python train.py --arch="swin" --model="self-supervised image encoder" --dataset="Sentinel-2 satellite tiles (TerraMesh)" --train_examples=145000 --image_size=48 --crop_scale_min=0.3 --horizontal_flip=true --translate=0.06 --color_jitter=0.6 --method="simclr" --norm="layernorm" --norm_position="pre" --hidden_act="silu" --head_dim=16 --fused_qkv=true --bias="all" --qk_norm=false --parallel_block=false --moe="top_k" --num_experts=4 --moe_every=1 --expert_mlp_ratio=0.5 --experts_per_token=2 --shared_expert=false --patch_size=[2, 2] --depths=[3, 3, 8, 3] --widths=[64, 128, 256, 512] --projector_hidden=1024 --projector_out=256 --projector_hidden_layers=1 --temperature=0.2 --residual_init="scaled_by_depth" --optimizer="adamw" --learning_rate=0.00095 --beta1=0.9 --beta2=0.999 --eps=1e-10 --cautious_weight_decay=true --max_steps=5800 --batch_size=256 --epochs=10.2 --lr_schedule="step" --warmup_steps=1160 --weight_decay=0.2
Rows from block 14, named by matrix and row number. Each number is 200 + 30 x the weight over its row's rms, rounded and kept within 0 to 999. All counts start at 0. After the name is the row's rms in percent of the matrix's.
# proj: window attention output (model.blocks.14.attn.proj.weight, 512x512), inputs 0-56
proj.187,104,201,179,159,222,246,183,179,158,214,183,193,250,201,151,201,262,164,193,227,188,184,188,193,175,244,220,162,163,178,208,181,273,132,193,189,118,191,144,164,148,178,174,277,257,185,210,200,160,169,190,192,234,221,201,243,176,186
proj.188,102,258,238,243,179,174,225,161,213,192,224,212,144,194,218,186,184,204,229,212,217,238,194,218,185,186,242,181,191,219,195,205,157,208,200,159,123,168,232,225,210,182,133,131,196,169,159,210,256,207,265,222,229,208,255,224,210,142
proj.189,091,230,204,234,171,183,248,215,266,210,193,252,182,216,209,236,205,167,199,213,188,223,213,191,196,186,154,229,212,221,210,198,226,190,254,161,173,219,177,209,202,225,187,186,216,216,222,220,182,250,194,199,161,189,196,133,200,204
proj.190,088,200,225,196,220,184,208,162,214,170,215,200,174,190,222,154,184,215,190,126,215,172,246,203,261,164,208,200,210,166,189,169,178,201,163,204,216,188,176,239,194,178,198,201,223,178,162,212,187,234,197,240,256,260,200,263,178,235
proj.191,103,143,163,284,211,193,151,224,219,250,196,200,203,245,243,231,185,239,231,188,239,193,214,219,184,262,191,232,191,183,228,188,237,183,208,212,173,176,224,184,223,183,229,183,200,231,232,220,217,184,197,175,150,191,193,125,181,159
proj.192,091,213,193,202,211,193,206,257,174,160,151,206,187,177,160,184,215,230,223,167,192,163,235,159,170,249,164,198,201,172,200,238,200,244,154,240,232,192,160,234,233,260,198,187,203,167,170,192,271,199,199,236,207,240,213,198,240,159
proj.193,094,208,189,184,191,194,206,209,183,209,220,180,182,149,236,196,222,216,196,177,190,229,236,181,200,201,207,248,195,158,200,214,191,242,204,216,172,215,204,240,185,229,284,259,164,161,215,210,242,174,184,211,222,191,192,243,213,239
proj.194,105,206,185,283,251,165,144,166,243,231,237,165,194,254,300,188,140,226,205,145,227,224,207,208,227,191,200,175,210,205,219,239,193,202,195,158,203,168,209,195,181,217,182,168,155,253,162,213,205,212,221,214,198,227,214,223,217,166
proj.195,082,212,160,216,251,204,215,186,240,220,203,244,239,194,238,186,222,192,209,200,189,163,184,188,191,203,238,193,250,174,207,180,238,215,127,151,205,197,187,177,221,217,220,300,162,200,210,136,150,213,190,194,234,242,160,195,230,194
proj.196,087,185,166,229,226,169,169,199,218,199,189,108,168,211,256,154,182,243,176,195,186,205,256,207,212,209,220,153,215,179,235,171,224,166,183,242,261,165,236,172,250,224,228,262,268,234,190,196,187,190,268,232,150,180,209,173,178,194
proj.197,083,185,216,205,175,209,237,212,201,252,221,177,190,211,220,185,172,216,197,142,259,188,179,212,216,237,178,268,221,162,191,181,207,247,168,226,151,154,205,207,215,206,195,203,186,174,211,228,268,182,201,194,168,184,225,195,229,148
proj.198,089,234,214,123,209,226,168,211,215,184,169,210,227,191,168,217,263,228,197,171,203,177,198,150,198,215,171,234,212,210,225,208,227,181,177,277,269,227,185,206,151,235,251,308,196,202,250,192,136,217,189,218,180,170,208,207,222,229
proj.199,091,224,208,180,185,231,267,184,177,229,183,223,192,154,141,197,203,139,261,222,209,152,222,201,163,249,207,230,196,179,169,191,203,216,206,182,163,185,196,173,205,183,204,187,177,205,204,218,256,243,164,232,210,203,198,197,251,214
proj.200,079,224,161,212,144,198,184,175,143,202,183,244,189,237,213,230,212,251,148,199,151,174,182,201,197,174,214,174,205,167,246,211,184,240,193,214,185,272,219,231,285,236,157,123,233,291,153,192,242,173,228,231,228,202,238,232,219,165
proj.201,081,193,264,195,292,217,167,212,217,249,178,138,218,272,239,234,160,186,226,182,181,122,273,222,229,198,138,251,252,191,202,189,198,204,168,246,190,187,193,236,171,214,181,154,199,178,209,227,282,193,199,208,153,143,195,159,142,197
proj.202,113,193,222,201,260,183,180,198,261,238,209,170,182,234,291,203,156,235,180,150,210,232,181,218,227,134,219,233,155,216,228,201,218,182,193,229,204,177,221,242,227,243,276,217,208,163,185,196,216,187,179,194,170,213,189,160,177,238
proj.203,091,231,164,195,262,199,166,159,256,190,191,209,215,219,217,188,187,232,189,180,228,215,208,171,216,180,224,224,219,164,187,191,193,185,182,221,248,197,188,192,187,242,166,210,185,196,215,199,161,228,224,155,226,178,188,264,167,234
proj.204,091,210,159,158,199,210,205,199,219,211,233,174,216,218,169,239,210,177,159,179,237,144,237,185,231,160,148,197,208,165,168,245,183,212,198,186,211,201,208,180,206,246,228,163,154,181,184,213,197,220,152,243,212,238,221,200,223,211
proj.205,091,238,201,206,165,213,239,169,215,162,196,196,167,184,164,282,124,169,195,171,208,195,200,203,238,191,198,194,219,176,222,242,172,152,264,179,236,163,215,205,162,173,80,158,179,216,199,244,141,158,184,203,198,161,250,164,197,188
proj.206,074,152,214,213,185,195,214,210,237,221,190,153,203,235,219,188,180,212,212,209,183,213,170,210,213,197,160,278,241,182,166,173,220,230,184,227,193,209,160,198,159,122,210,248,216,187,210,214,144,194,185,123,166,212,164,192,188,209
proj.207,085,142,216,220,170,164,235,207,159,244,180,217,200,219,190,181,175,172,225,206,195,154,242,185,188,262,151,241,185,183,167,158,195,271,231,189,227,194,171,224,211,213,260,170,155,166,168,216,238,245,213,226,200,197,220,221,236,172
proj.208,090,236,211,151,177,177,252,198,174,146,218,174,169,174,160,230,149,150,220,198,200,164,228,180,189,221,119,262,221,201,212,245,222,234,260,216,250,266,183,210,163,205,220,180,112,184,230,206,139,214,178,217,182,191,221,151,227,201
proj.209,108,231,220,178,210,220,287,217,198,178,193,201,186,171,153,206,180,198,205,209,181,144,180,186,204,237,193,204,207,197,201,191,245,230,207,241,225,233,142,254,232,214,210,213,206,197,184,194,227,213,208,228,241,263,209,258,210,196
proj.210,099,241,209,122,225,220,205,184,165,172,213,184,196,193,154,212,216,232,220,190,203,189,188,226,252,191,193,157,226,184,182,205,186,227,180,230,216,216,197,265,226,176,279,259,186,248,167,187,155,212,207,203,211,226,233,234,230,214
proj.211,075,170,220,231,138,235,198,202,214,224,215,154,157,205,254,207,181,198,187,206,205,202,142,228,238,160,236,205,170,229,212,212,195,215,204,245,189,198,200,222,219,172,158,160,242,220,171,223,172,160,206,167,152,156,194,137,195,197
proj.212,087,172,181,212,103,243,201,221,160,200,185,219,207,212,163,193,188,158,230,214,232,198,223,196,195,218,151,202,220,230,145,169,173,267,184,249,191,210,161,247,172,172,237,216,147,165,145,203,239,158,205,201,222,146,215,188,236,179
proj.213,083,239,182,200,184,191,196,170,197,177,226,216,154,166,188,206,187,204,198,201,227,210,247,217,157,173,214,207,166,186,177,154,156,220,149,211,125,191,189,204,185,179,287,253,251,188,210,209,179,161,213,198,231,190,199,252,157,147
proj.214,094,181,208,241,200,184,234,198,187,184,194,195,163,203,219,204,191,179,258,161,233,246,237,230,177,157,176,207,213,203,194,140,122,213,238,172,168,188,237,198,213,186,234,161,168,207,217,193,222,171,196,224,195,142,220,156,194,130
proj.215,091,180,212,167,220,177,163,198,275,244,247,220,173,222,250,238,157,186,216,262,173,191,141,221,159,167,205,215,153,220,235,195,213,153,255,205,164,180,188,160,221,176,174,191,251,246,175,261,173,180,165,194,114,176,179,115,152,190
proj.216,087,206,180,200,206,151,166,152,216,129,230,199,182,233,175,217,177,196,214,237,152,172,153,181,207,229,219,207,184,195,207,217,224,213,236,235,186,207,218,234,209,204,206,151,223,197,214,211,281,205,209,207,210,229,252,233,193,179
proj.217,097,203,206,217,225,180,131,155,209,195,217,189,187,230,242,202,213,281,193,205,199,201,163,177,218,198,250,237,186,222,277,210,198,181,194,261,238,180,202,259,178,258,151,189,240,194,191,188,244,187,192,165,203,178,207,215,194,125
proj.218,092,181,187,197,193,151,214,245,244,202,211,220,198,170,204,207,128,168,236,157,188,136,242,207,255,175,163,243,241,190,201,232,187,305,264,245,254,175,153,314,204,177,239,165,196,223,182,205,218,219,213,194,166,184,233,158,208,174
proj.219,098,200,226,140,171,238,201,225,208,150,161,198,233,153,131,201,220,163,210,242,210,179,194,215,177,217,180,183,203,216,199,170,196,196,195,180,208,244,217,146,198,210,207,206,157,221,188,166,156,225,195,204,254,226,214,212,209,244
proj.220,090,204,207,203,164,252,217,228,211,194,166,187,241,196,204,122,244,153,181,210,184,237,200,248,193,184,204,213,216,233,181,195,164,231,208,136,211,241,185,142,191,160,198,239,147,164,233,208,104,233,223,155,187,183,181,232,211,297
proj.221,096,155,190,240,203,227,126,218,204,235,222,181,195,278,267,131,259,195,219,186,218,207,183,193,190,247,183,257,168,202,244,177,208,141,235,128,159,185,252,123,196,164,216,170,198,201,203,230,167,150,183,207,230,208,138,224,165,196
proj.222,088,233,180,220,218,151,189,170,232,226,206,214,190,234,275,256,157,210,214,207,184,176,217,192,224,176,248,210,192,182,233,209,169,224,157,242,205,167,162,272,175,251,208,195,205,157,213,232,238,171,240,167,185,202,153,145,168,191
proj.223,113,218,204,231,221,154,225,196,260,194,218,173,168,165,256,192,161,186,206,187,218,235,215,240,258,132,152,197,227,248,176,243,162,168,248,181,205,184,210,215,212,168,198,147,216,227,182,233,183,213,211,200,157,145,221,150,202,200
proj.224,097,271,176,154,176,191,199,160,207,121,198,216,186,133,171,202,189,179,176,183,204,212,210,190,194,175,199,201,213,191,158,224,184,252,163,197,202,178,197,194,217,182,212,208,220,202,222,196,214,203,278,275,252,256,183,245,255,143
proj.225,126,218,200,233,251,195,160,221,177,183,171,177,256,248,218,136,280,216,236,205,229,181,215,193,172,233,179,229,213,142,241,157,231,240,169,181,214,214,202,179,215,181,265,185,193,209,191,206,184,253,174,210,164,194,202,183,206,169
proj.226,082,188,239,166,170,225,176,219,207,232,208,165,226,207,176,251,212,193,212,265,205,153,139,218,218,183,225,232,166,170,210,213,224,114,246,190,173,205,194,125,210,178,188,239,208,224,194,185,134,216,156,211,208,196,169,187,127,201
proj.227,109,206,198,241,191,189,223,190,241,222,216,207,154,201,230,206,149,182,213,154,248,194,250,238,202,188,165,207,251,184,165,187,144,217,208,169,139,189,194,210,202,197,219,180,206,171,200,194,255,245,172,154,139,178,189,162,199,265
proj.228,120,218,227,143,190,195,226,170,236,156,189,174,171,137,197,172,181,196,154,187,195,197,217,202,211,166,195,182,245,166,166,219,195,212,180,143,218,217,153,186,173,184,153,239,178,169,209,221,134,242,229,237,257,264,177,223,194,265
proj.229,092,136,225,235,208,169,158,204,203,197,217,197,214,203,261,231,146,231,204,220,208,277,166,192,181,249,212,197,162,236,243,183,192,131,225,241,152,197,245,136,231,180,250,188,288,274,241,208,216,210,206,192,179,191,230,163,183,199
proj.230,108,127,201,275,160,207,203,208,195,221,230,175,187,239,229,248,171,223,242,170,201,169,223,200,220,226,166,281,217,172,191,167,154,261,228,208,179,190,198,220,238,220,265,159,208,194,201,237,280,206,186,213,174,220,202,148,210,134
proj.231,094,240,198,183,204,204,181,206,181,166,185,226,230,216,190,187,209,211,172,215,168,166,168,191,193,221,225,182,212,197,200,180,222,241,125,224,201,188,223,231,225,247,232,216,209,215,205,167,256,236,184,202,212,235,186,158,215,180
proj.232,107,168,179,219,194,239,200,234,168,197,202,171,247,268,195,185,229,208,249,129,223,117,230,178,243,214,179,193,237,168,220,172,236,245,193,228,207,177,189,252,222,229,218,193,215,197,148,212,240,225,166,207,191,154,211,200,232,182
proj.233,077,209,208,175,212,233,183,166,226,206,233,257,196,215,162,260,209,186,223,187,157,178,207,214,218,231,209,210,197,215,213,222,234,177,207,239,264,203,189,209,209,275,281,292,259,193,230,196,184,192,209,160,188,160,182,159,183,154
proj.234,120,160,194,249,227,210,188,216,228,239,195,188,195,219,252,177,205,213,165,185,230,215,229,203,216,195,232,201,196,200,228,225,210,55,247,188,190,166,236,126,165,184,149,201,180,199,247,208,100,127,188,194,211,185,198,238,174,167
proj.235,105,189,218,182,166,175,199,179,241,209,210,201,161,209,218,264,129,224,181,165,210,192,200,220,231,133,203,217,205,261,208,252,167,222,239,213,242,163,220,249,236,193,164,124,180,167,151,208,253,221,204,207,181,178,218,165,170,178
proj.236,104,192,206,164,155,207,301,204,195,146,195,178,214,152,110,210,181,198,180,177,219,199,197,204,248,156,203,161,207,190,192,243,159,239,196,164,199,229,189,202,163,184,176,188,183,198,193,206,199,209,203,180,229,236,183,245,188,231
proj.237,109,249,205,217,202,230,169,184,174,157,203,170,214,228,163,195,230,172,181,214,198,276,213,207,205,194,222,154,157,246,190,239,196,210,236,231,210,171,192,209,212,219,180,204,189,195,201,223,177,176,215,213,224,219,244,253,201,144
proj.238,098,263,201,184,182,204,180,183,158,165,187,158,182,199,196,194,243,192,182,221,146,241,126,219,188,205,257,184,166,196,196,219,200,176,199,244,179,253,216,174,268,231,176,167,220,219,180,229,237,175,154,147,216,250,156,200,184,210
proj.239,098,153,197,233,229,171,137,194,256,202,208,211,214,228,244,199,164,214,187,210,232,225,176,208,204,183,211,187,154,220,227,212,163,173,207,266,204,156,247,234,184,251,202,225,179,199,229,197,220,168,189,193,174,205,232,173,167,193
proj.240,088,208,186,208,207,192,206,231,204,200,177,218,194,246,222,232,211,200,211,229,224,164,181,169,151,229,153,224,206,190,185,156,218,207,230,176,164,182,239,179,193,224,277,192,172,177,127,206,250,195,195,153,163,161,152,138,220,189
proj.241,103,259,210,264,219,171,234,147,217,176,212,206,183,199,254,203,212,244,184,229,199,268,205,208,198,169,271,219,182,212,218,186,136,166,143,146,159,177,236,151,184,178,191,159,259,238,203,237,188,178,234,179,190,188,203,220,146,163
proj.242,117,170,176,242,248,176,97,191,211,239,200,182,238,266,230,172,205,244,226,253,186,201,167,202,195,221,231,194,159,221,232,211,227,144,187,225,202,215,186,165,197,196,180,222,222,227,182,186,153,176,162,212,185,194,200,192,174,183
proj.243,090,235,190,206,143,261,190,219,135,198,177,272,232,220,188,220,215,191,201,224,188,190,184,166,187,219,226,174,176,178,200,184,218,185,165,198,224,202,199,178,223,241,167,201,161,140,218,163,202,190,184,225,212,223,182,234,227,146
proj.244,097,182,203,194,238,202,174,199,237,244,194,139,205,274,221,224,194,227,210,192,206,204,181,230,188,207,232,204,192,221,254,210,192,180,198,236,196,209,205,224,194,238,247,166,208,192,201,208,255,216,138,188,136,207,204,156,147,238
proj.245,086,235,180,237,236,183,153,182,221,210,208,201,220,208,222,194,201,215,213,188,211,232,175,234,183,157,224,189,199,191,212,184,181,198,231,249,198,221,210,236,191,238,197,233,180,134,239,180,208,186,244,206,178,206,231,184,227,168
proj.246,087,230,209,189,193,179,186,179,220,210,186,176,207,212,183,196,207,192,134,219,155,233,174,189,147,217,220,238,157,208,207,212,227,225,216,241,195,212,219,213,232,179,240,135,249,224,223,190,249,191,202,193,240,256,206,233,186,202
proj.247,098,190,223,184,221,203,183,193,232,172,202,172,200,193,177,194,188,200,180,207,160,221,197,229,192,182,243,162,164,193,187,202,210,168,163,215,190,228,200,143,145,205,160,324,197,188,236,150,137,207,244,205,230,225,195,216,200,189
proj.248,088,227,225,211,196,209,164,183,220,168,222,169,179,160,262,157,203,190,168,217,228,199,187,203,196,176,176,178,201,192,210,200,230,173,197,148,188,256,180,125,157,167,253,268,220,223,241,175,117,198,228,217,214,188,149,175,204,172
proj.249,103,150,193,188,193,212,116,226,179,232,179,206,239,243,197,183,253,226,212,245,182,193,184,179,162,272,212,201,178,178,202,168,237,205,175,186,157,203,208,208,214,262,191,219,236,170,194,186,193,184,224,198,216,201,203,203,187,140
proj.250,090,215,204,242,212,220,215,221,163,184,177,176,244,227,208,180,268,166,240,156,236,179,214,215,206,210,155,233,208,184,201,202,158,210,198,210,224,193,205,270,178,217,269,203,153,167,220,194,223,187,170,141,206,137,199,165,212,175
proj.251,094,192,169,215,146,251,212,254,141,256,163,192,232,211,226,170,262,182,202,263,169,213,234,176,154,257,180,222,209,195,164,193,211,203,239,160,119,186,215,164,249,157,176,178,259,234,160,190,217,206,192,231,239,200,222,237,226,189
proj.252,099,193,212,224,200,183,228,199,207,195,220,254,176,159,194,225,173,184,194,238,227,210,181,196,179,217,175,209,177,187,198,152,179,237,158,213,194,213,210,231,251,200,192,224,197,235,193,171,244,183,191,169,191,177,195,158,204,132
proj.253,077,181,196,150,242,169,225,211,222,253,231,214,204,217,220,223,133,203,185,171,231,162,182,264,187,127,201,175,174,227,190,227,260,155,233,261,210,172,128,226,171,180,179,225,248,246,235,191,160,187,222,183,178,167,163,204,226,183
proj.254,096,178,215,157,203,243,231,203,193,259,211,243,157,183,174,196,175,140,213,193,136,160,197,179,211,212,198,180,197,159,135,226,218,219,245,186,129,224,153,192,176,175,205,190,250,244,210,240,181,209,206,214,261,259,179,226,233,185
proj.255,094,236,165,177,239,148,204,187,270,231,195,222,194,218,246,151,190,215,174,232,192,201,199,215,219,158,171,233,220,234,139,208,207,185,188,161,183,186,240,168,179,123,249,204,195,185,217,217,174,242,254,195,213,214,161,216,227,207
proj.256,084,220,185,225,178,181,195,195,191,183,158,217,202,200,211,207,243,228,227,189,231,201,195,157,164,225,212,165,184,187,256,191,196,214,160,193,193,212,193,205,197,274,206,261,226,160,213,195,264,173,206,216,207,206,181,216,212,133
proj.257,095,222,192,189,219,201,152,206,185,169,210,177,188,216,230,159,212,220,195,231,185,267,190,174,177,204,268,174,140,201,220,198,185,126,178,162,179,176,286,110,217,181,141,161,212,252,202,229,200,176,227,269,225,249,192,220,228,200
proj.258,087,157,189,254,223,183,220,224,237,300,241,221,204,203,234,217,162,170,198,126,185,139,234,192,198,240,179,191,175,179,188,226,259,167,190,213,198,247,182,181,180,278,226,216,180,186,186,199,215,168,168,180,195,166,172,219,167,246
proj.259,101,192,214,209,150,192,204,247,146,216,196,205,219,245,219,221,188,220,204,254,161,165,190,198,186,212,234,179,200,183,226,179,184,238,166,221,159,170,206,199,230,215,184,195,239,208,180,163,236,191,218,264,186,194,248,202,247,149
proj.260,089,205,173,210,272,136,200,217,247,257,186,179,204,214,172,160,188,229,210,227,224,206,209,196,195,174,224,179,178,189,217,207,254,171,180,204,234,185,187,200,157,202,190,244,181,214,179,184,202,221,170,152,187,186,216,193,209,254
proj.261,116,224,219,190,204,195,219,188,207,173,214,183,179,190,164,215,181,210,167,165,170,251,175,194,209,148,263,182,193,243,197,272,164,231,151,288,173,203,189,237,197,248,154,203,218,178,192,172,231,218,180,197,189,214,226,183,177,262
proj.262,105,227,178,261,246,186,154,219,200,199,183,181,228,227,219,200,233,155,227,224,196,222,216,179,143,259,217,220,143,212,203,187,211,145,198,153,172,171,246,120,167,186,199,173,200,218,229,225,173,162,201,183,221,205,189,215,203,149
proj.263,111,287,197,147,202,208,207,116,162,141,200,200,196,143,158,168,244,159,155,260,189,225,184,216,189,153,225,104,203,217,148,230,181,194,169,198,161,185,208,206,195,166,205,208,198,218,194,185,215,219,239,244,269,236,232,289,248,218
proj.264,094,255,194,183,212,138,147,196,193,116,189,166,217,207,204,145,250,165,205,313,185,269,132,201,167,220,259,175,181,202,211,225,222,169,206,214,217,214,218,170,199,205,114,188,195,225,231,229,221,171,230,186,241,267,184,277,193,186
proj.265,087,159,184,217,176,225,185,162,227,207,236,148,172,194,232,203,144,230,196,169,193,195,204,171,227,173,243,164,236,160,198,240,250,230,191,260,236,178,177,253,179,225,197,213,207,202,199,204,218,241,256,304,187,207,259,215,226,160
proj.266,086,187,241,182,204,196,173,253,190,203,216,189,266,228,161,210,303,208,204,228,208,245,173,177,166,211,252,203,183,209,198,160,225,165,131,158,192,198,204,200,166,227,213,277,161,187,228,160,192,202,192,157,164,222,177,202,170,245
proj.267,097,277,235,183,202,184,173,130,218,152,195,167,195,157,190,195,241,184,189,245,200,215,174,203,178,202,228,240,191,226,212,202,206,220,221,232,212,222,203,227,216,226,224,203,229,225,208,202,189,211,182,241,181,241,209,182,196,257
proj.268,094,226,207,199,254,171,224,221,248,197,219,210,173,177,193,217,163,254,152,194,199,215,169,238,223,156,225,169,223,190,216,216,220,198,168,189,201,206,185,204,225,154,197,148,226,233,223,189,212,199,179,157,180,215,176,141,158,239
proj.269,095,154,199,206,211,188,206,235,209,216,218,176,195,224,226,225,124,191,166,219,202,166,226,246,205,172,178,197,171,190,195,234,201,214,179,214,184,206,190,199,201,194,283,225,211,213,229,197,204,181,200,136,210,164,157,138,166,206
proj.270,101,192,155,158,229,197,212,221,160,259,155,232,192,193,167,216,234,225,230,199,199,167,171,160,203,281,200,220,193,193,200,179,258,235,221,218,213,218,228,203,198,213,275,227,158,193,216,189,245,168,184,214,186,214,210,207,202,149
proj.271,122,219,228,178,194,159,197,211,232,162,199,155,173,182,196,189,116,176,180,239,198,224,236,245,227,164,210,211,200,237,199,178,120,202,181,170,203,170,225,207,186,173,187,205,174,166,172,218,216,203,204,192,186,204,205,183,182,250
proj.272,094,170,173,206,206,175,174,219,182,243,203,165,212,256,264,219,168,287,252,175,248,176,198,201,202,195,157,241,215,152,235,178,249,207,194,224,228,179,196,226,211,204,313,259,182,174,228,168,202,236,152,195,171,176,150,113,176,177
proj.273,094,319,238,118,223,196,192,182,203,142,146,209,207,185,153,155,238,142,206,254,178,227,199,219,188,220,197,184,169,219,146,217,168,162,219,176,195,218,192,178,192,130,147,202,201,194,206,188,177,201,240,207,242,243,200,291,214,188
proj.274,081,224,168,209,210,192,209,176,168,240,226,203,187,233,231,160,178,154,221,175,169,238,202,187,169,172,150,208,243,266,177,222,158,177,234,198,196,212,206,224,184,156,212,201,171,218,189,182,171,165,214,159,176,190,199,142,228,221
proj.275,099,171,209,204,192,198,204,197,227,177,245,170,185,204,211,212,104,175,180,164,199,184,235,192,231,179,225,163,201,209,209,201,201,215,139,210,154,176,165,241,205,192,247,266,304,171,228,205,182,193,281,197,219,171,228,216,217,177
proj.276,089,197,212,178,216,185,163,174,204,192,184,209,199,239,198,186,209,203,220,194,197,144,222,155,192,274,219,228,201,144,202,179,214,124,222,137,193,195,177,192,153,194,176,220,198,201,238,199,147,184,217,204,239,255,194,228,166,232
proj.277,095,199,193,172,259,173,171,178,230,215,220,214,234,216,198,227,250,184,168,235,149,231,151,207,174,224,245,111,163,219,204,226,226,129,186,231,198,237,177,166,166,251,119,245,257,202,256,153,159,178,248,203,219,226,229,266,210,171
proj.278,098,198,186,170,186,211,184,221,225,239,205,200,186,177,201,266,208,218,205,189,203,159,225,213,213,203,186,193,194,176,221,169,217,198,203,166,178,179,205,239,214,174,248,151,247,191,152,195,255,162,211,218,191,165,198,143,188,207
proj.279,106,128,232,241,184,229,204,228,194,224,212,227,186,223,253,189,178,207,221,161,203,209,197,216,189,173,188,198,182,231,233,196,193,140,246,128,193,196,230,131,168,175,215,212,180,197,232,199,175,168,156,193,184,200,174,153,187,166
proj.280,104,159,172,251,210,205,175,210,218,249,206,196,214,252,265,213,142,216,219,193,201,209,220,204,195,196,194,206,183,231,197,221,174,145,258,195,198,159,212,164,179,144,184,206,228,228,158,226,149,206,236,249,185,168,218,183,220,154
proj.281,094,228,182,168,211,224,250,211,198,196,210,258,214,196,184,214,251,167,187,225,215,179,209,171,209,220,195,177,230,186,166,236,199,234,167,210,245,209,203,196,175,197,164,229,139,172,174,130,166,248,177,192,218,212,197,202,231,265
proj.282,107,177,187,231,190,221,157,202,164,185,214,199,235,214,169,190,280,219,213,202,202,136,184,176,174,293,191,208,185,147,233,160,251,229,180,208,246,259,155,193,203,263,227,269,182,163,231,165,193,225,157,167,171,205,180,141,232,198
proj.283,094,226,217,190,194,176,240,137,206,143,193,240,156,160,190,181,161,210,194,150,203,181,191,204,243,125,171,177,219,222,187,234,177,252,203,254,240,221,206,277,218,211,141,169,214,199,214,190,236,159,218,191,215,177,206,189,183,187
proj.284,097,210,172,206,251,215,216,186,172,223,160,210,213,235,210,159,260,229,213,211,181,209,174,205,204,146,214,159,191,204,260,227,244,190,206,214,210,222,202,186,196,213,249,245,237,206,231,161,166,183,136,159,209,196,152,195,160,233
proj.285,082,191,218,201,176,195,199,170,228,180,174,220,200,175,272,173,196,230,214,175,216,215,229,212,209,163,184,189,197,200,203,201,184,220,198,207,234,199,233,204,199,214,246,168,179,209,181,166,250,171,224,223,213,177,224,182,226,253
proj.286,119,226,210,206,214,190,133,200,232,196,171,174,219,263,224,136,234,198,194,242,184,195,139,208,176,225,228,203,173,208,218,219,209,145,197,177,188,205,198,116,216,214,272,279,199,208,188,173,185,184,183,191,186,207,206,199,144,245
proj.287,103,206,219,153,211,218,177,245,183,220,192,187,191,223,198,222,194,149,254,228,215,239,199,216,182,212,160,193,174,241,217,200,192,160,245,180,232,206,213,136,198,166,193,209,177,253,195,206,146,175,168,148,191,175,178,181,166,154
proj.288,100,184,211,218,200,161,164,225,256,211,197,188,212,224,235,233,177,186,236,224,217,179,157,236,159,244,208,215,150,190,208,171,178,179,216,158,173,224,220,183,188,195,222,216,189,170,212,211,178,212,185,196,117,165,195,132,201,197
proj.289,089,152,198,269,186,241,231,213,136,200,192,195,169,184,190,170,170,209,165,144,211,234,230,178,194,201,224,161,214,202,224,167,192,183,142,172,213,161,215,196,214,180,168,154,177,205,200,202,248,188,263,233,206,221,203,268,260,181
proj.290,089,140,234,182,186,191,253,260,175,257,234,202,165,144,164,249,163,234,190,200,169,236,189,231,251,119,190,168,227,223,195,253,214,182,212,266,184,217,220,229,207,188,227,272,268,239,226,196,213,207,176,210,217,203,195,200,221,221
proj.291,089,150,181,238,232,211,185,227,210,220,233,180,202,248,283,173,160,215,182,170,186,210,129,195,201,162,172,199,225,222,230,218,211,207,209,230,199,215,195,246,230,201,186,208,236,221,187,249,251,193,207,212,227,203,203,183,194,182
proj.292,187,196,191,168,185,198,199,225,215,240,229,188,192,190,169,263,147,176,200,206,179,165,204,222,219,206,195,199,187,213,176,215,171,183,216,259,200,193,170,241,175,237,152,186,178,184,177,213,223,191,197,209,204,227,209,180,194,204
proj.293,097,188,203,167,190,215,216,230,171,200,178,191,182,143,112,222,190,168,185,171,192,197,235,194,231,154,181,147,199,195,140,254,181,216,240,244,219,213,170,242,201,166,112,169,184,209,193,221,176,190,213,203,231,163,229,180,265,215
proj.294,113,191,212,198,212,200,267,199,236,229,217,199,161,175,191,194,170,182,170,141,206,192,241,193,232,199,227,177,197,174,215,215,176,201,237,200,192,193,190,220,195,215,158,185,175,218,185,220,163,180,240,184,199,152,222,209,203,202
proj.295,129,271,174,176,236,193,150,186,193,206,174,205,247,247,165,168,289,180,199,270,181,226,123,201,161,235,258,179,179,192,207,190,238,131,200,173,137,202,220,159,214,196,192,197,203,222,217,178,189,200,213,209,228,273,205,231,211,197
proj.296,109,254,176,215,234,192,236,141,233,197,231,196,187,202,258,181,131,157,186,193,227,229,240,255,174,207,176,185,229,244,195,196,171,205,151,158,164,203,195,154,173,170,241,261,207,224,187,203,160,177,263,184,201,213,193,197,193,211
proj.297,085,178,191,262,182,218,260,203,175,214,188,224,169,199,209,189,203,188,241,244,223,200,157,243,160,215,141,216,185,243,220,220,228,177,213,201,229,241,179,208,159,231,260,221,112,204,207,160,142,247,194,240,187,189,208,120,236,156
proj.298,088,207,171,231,227,201,203,213,221,248,193,180,217,223,229,203,162,182,198,232,177,222,172,205,171,151,199,196,148,203,211,184,204,121,208,207,145,214,231,122,212,189,185,200,233,257,192,206,162,155,188,170,181,199,196,164,187,175
proj.299,101,223,206,226,207,188,232,173,227,161,167,222,181,187,208,146,169,235,157,165,212,218,206,181,219,153,219,193,246,202,155,227,182,199,249,185,236,204,189,196,180,139,165,213,174,187,246,244,122,236,217,171,223,253,210,225,173,289
proj.300,109,284,206,197,213,158,186,193,208,144,183,200,197,201,185,201,286,183,147,252,160,246,98,200,180,192,209,166,162,210,191,206,207,176,185,151,187,242,205,166,228,198,167,229,216,206,192,186,167,183,196,213,268,284,178,268,155,213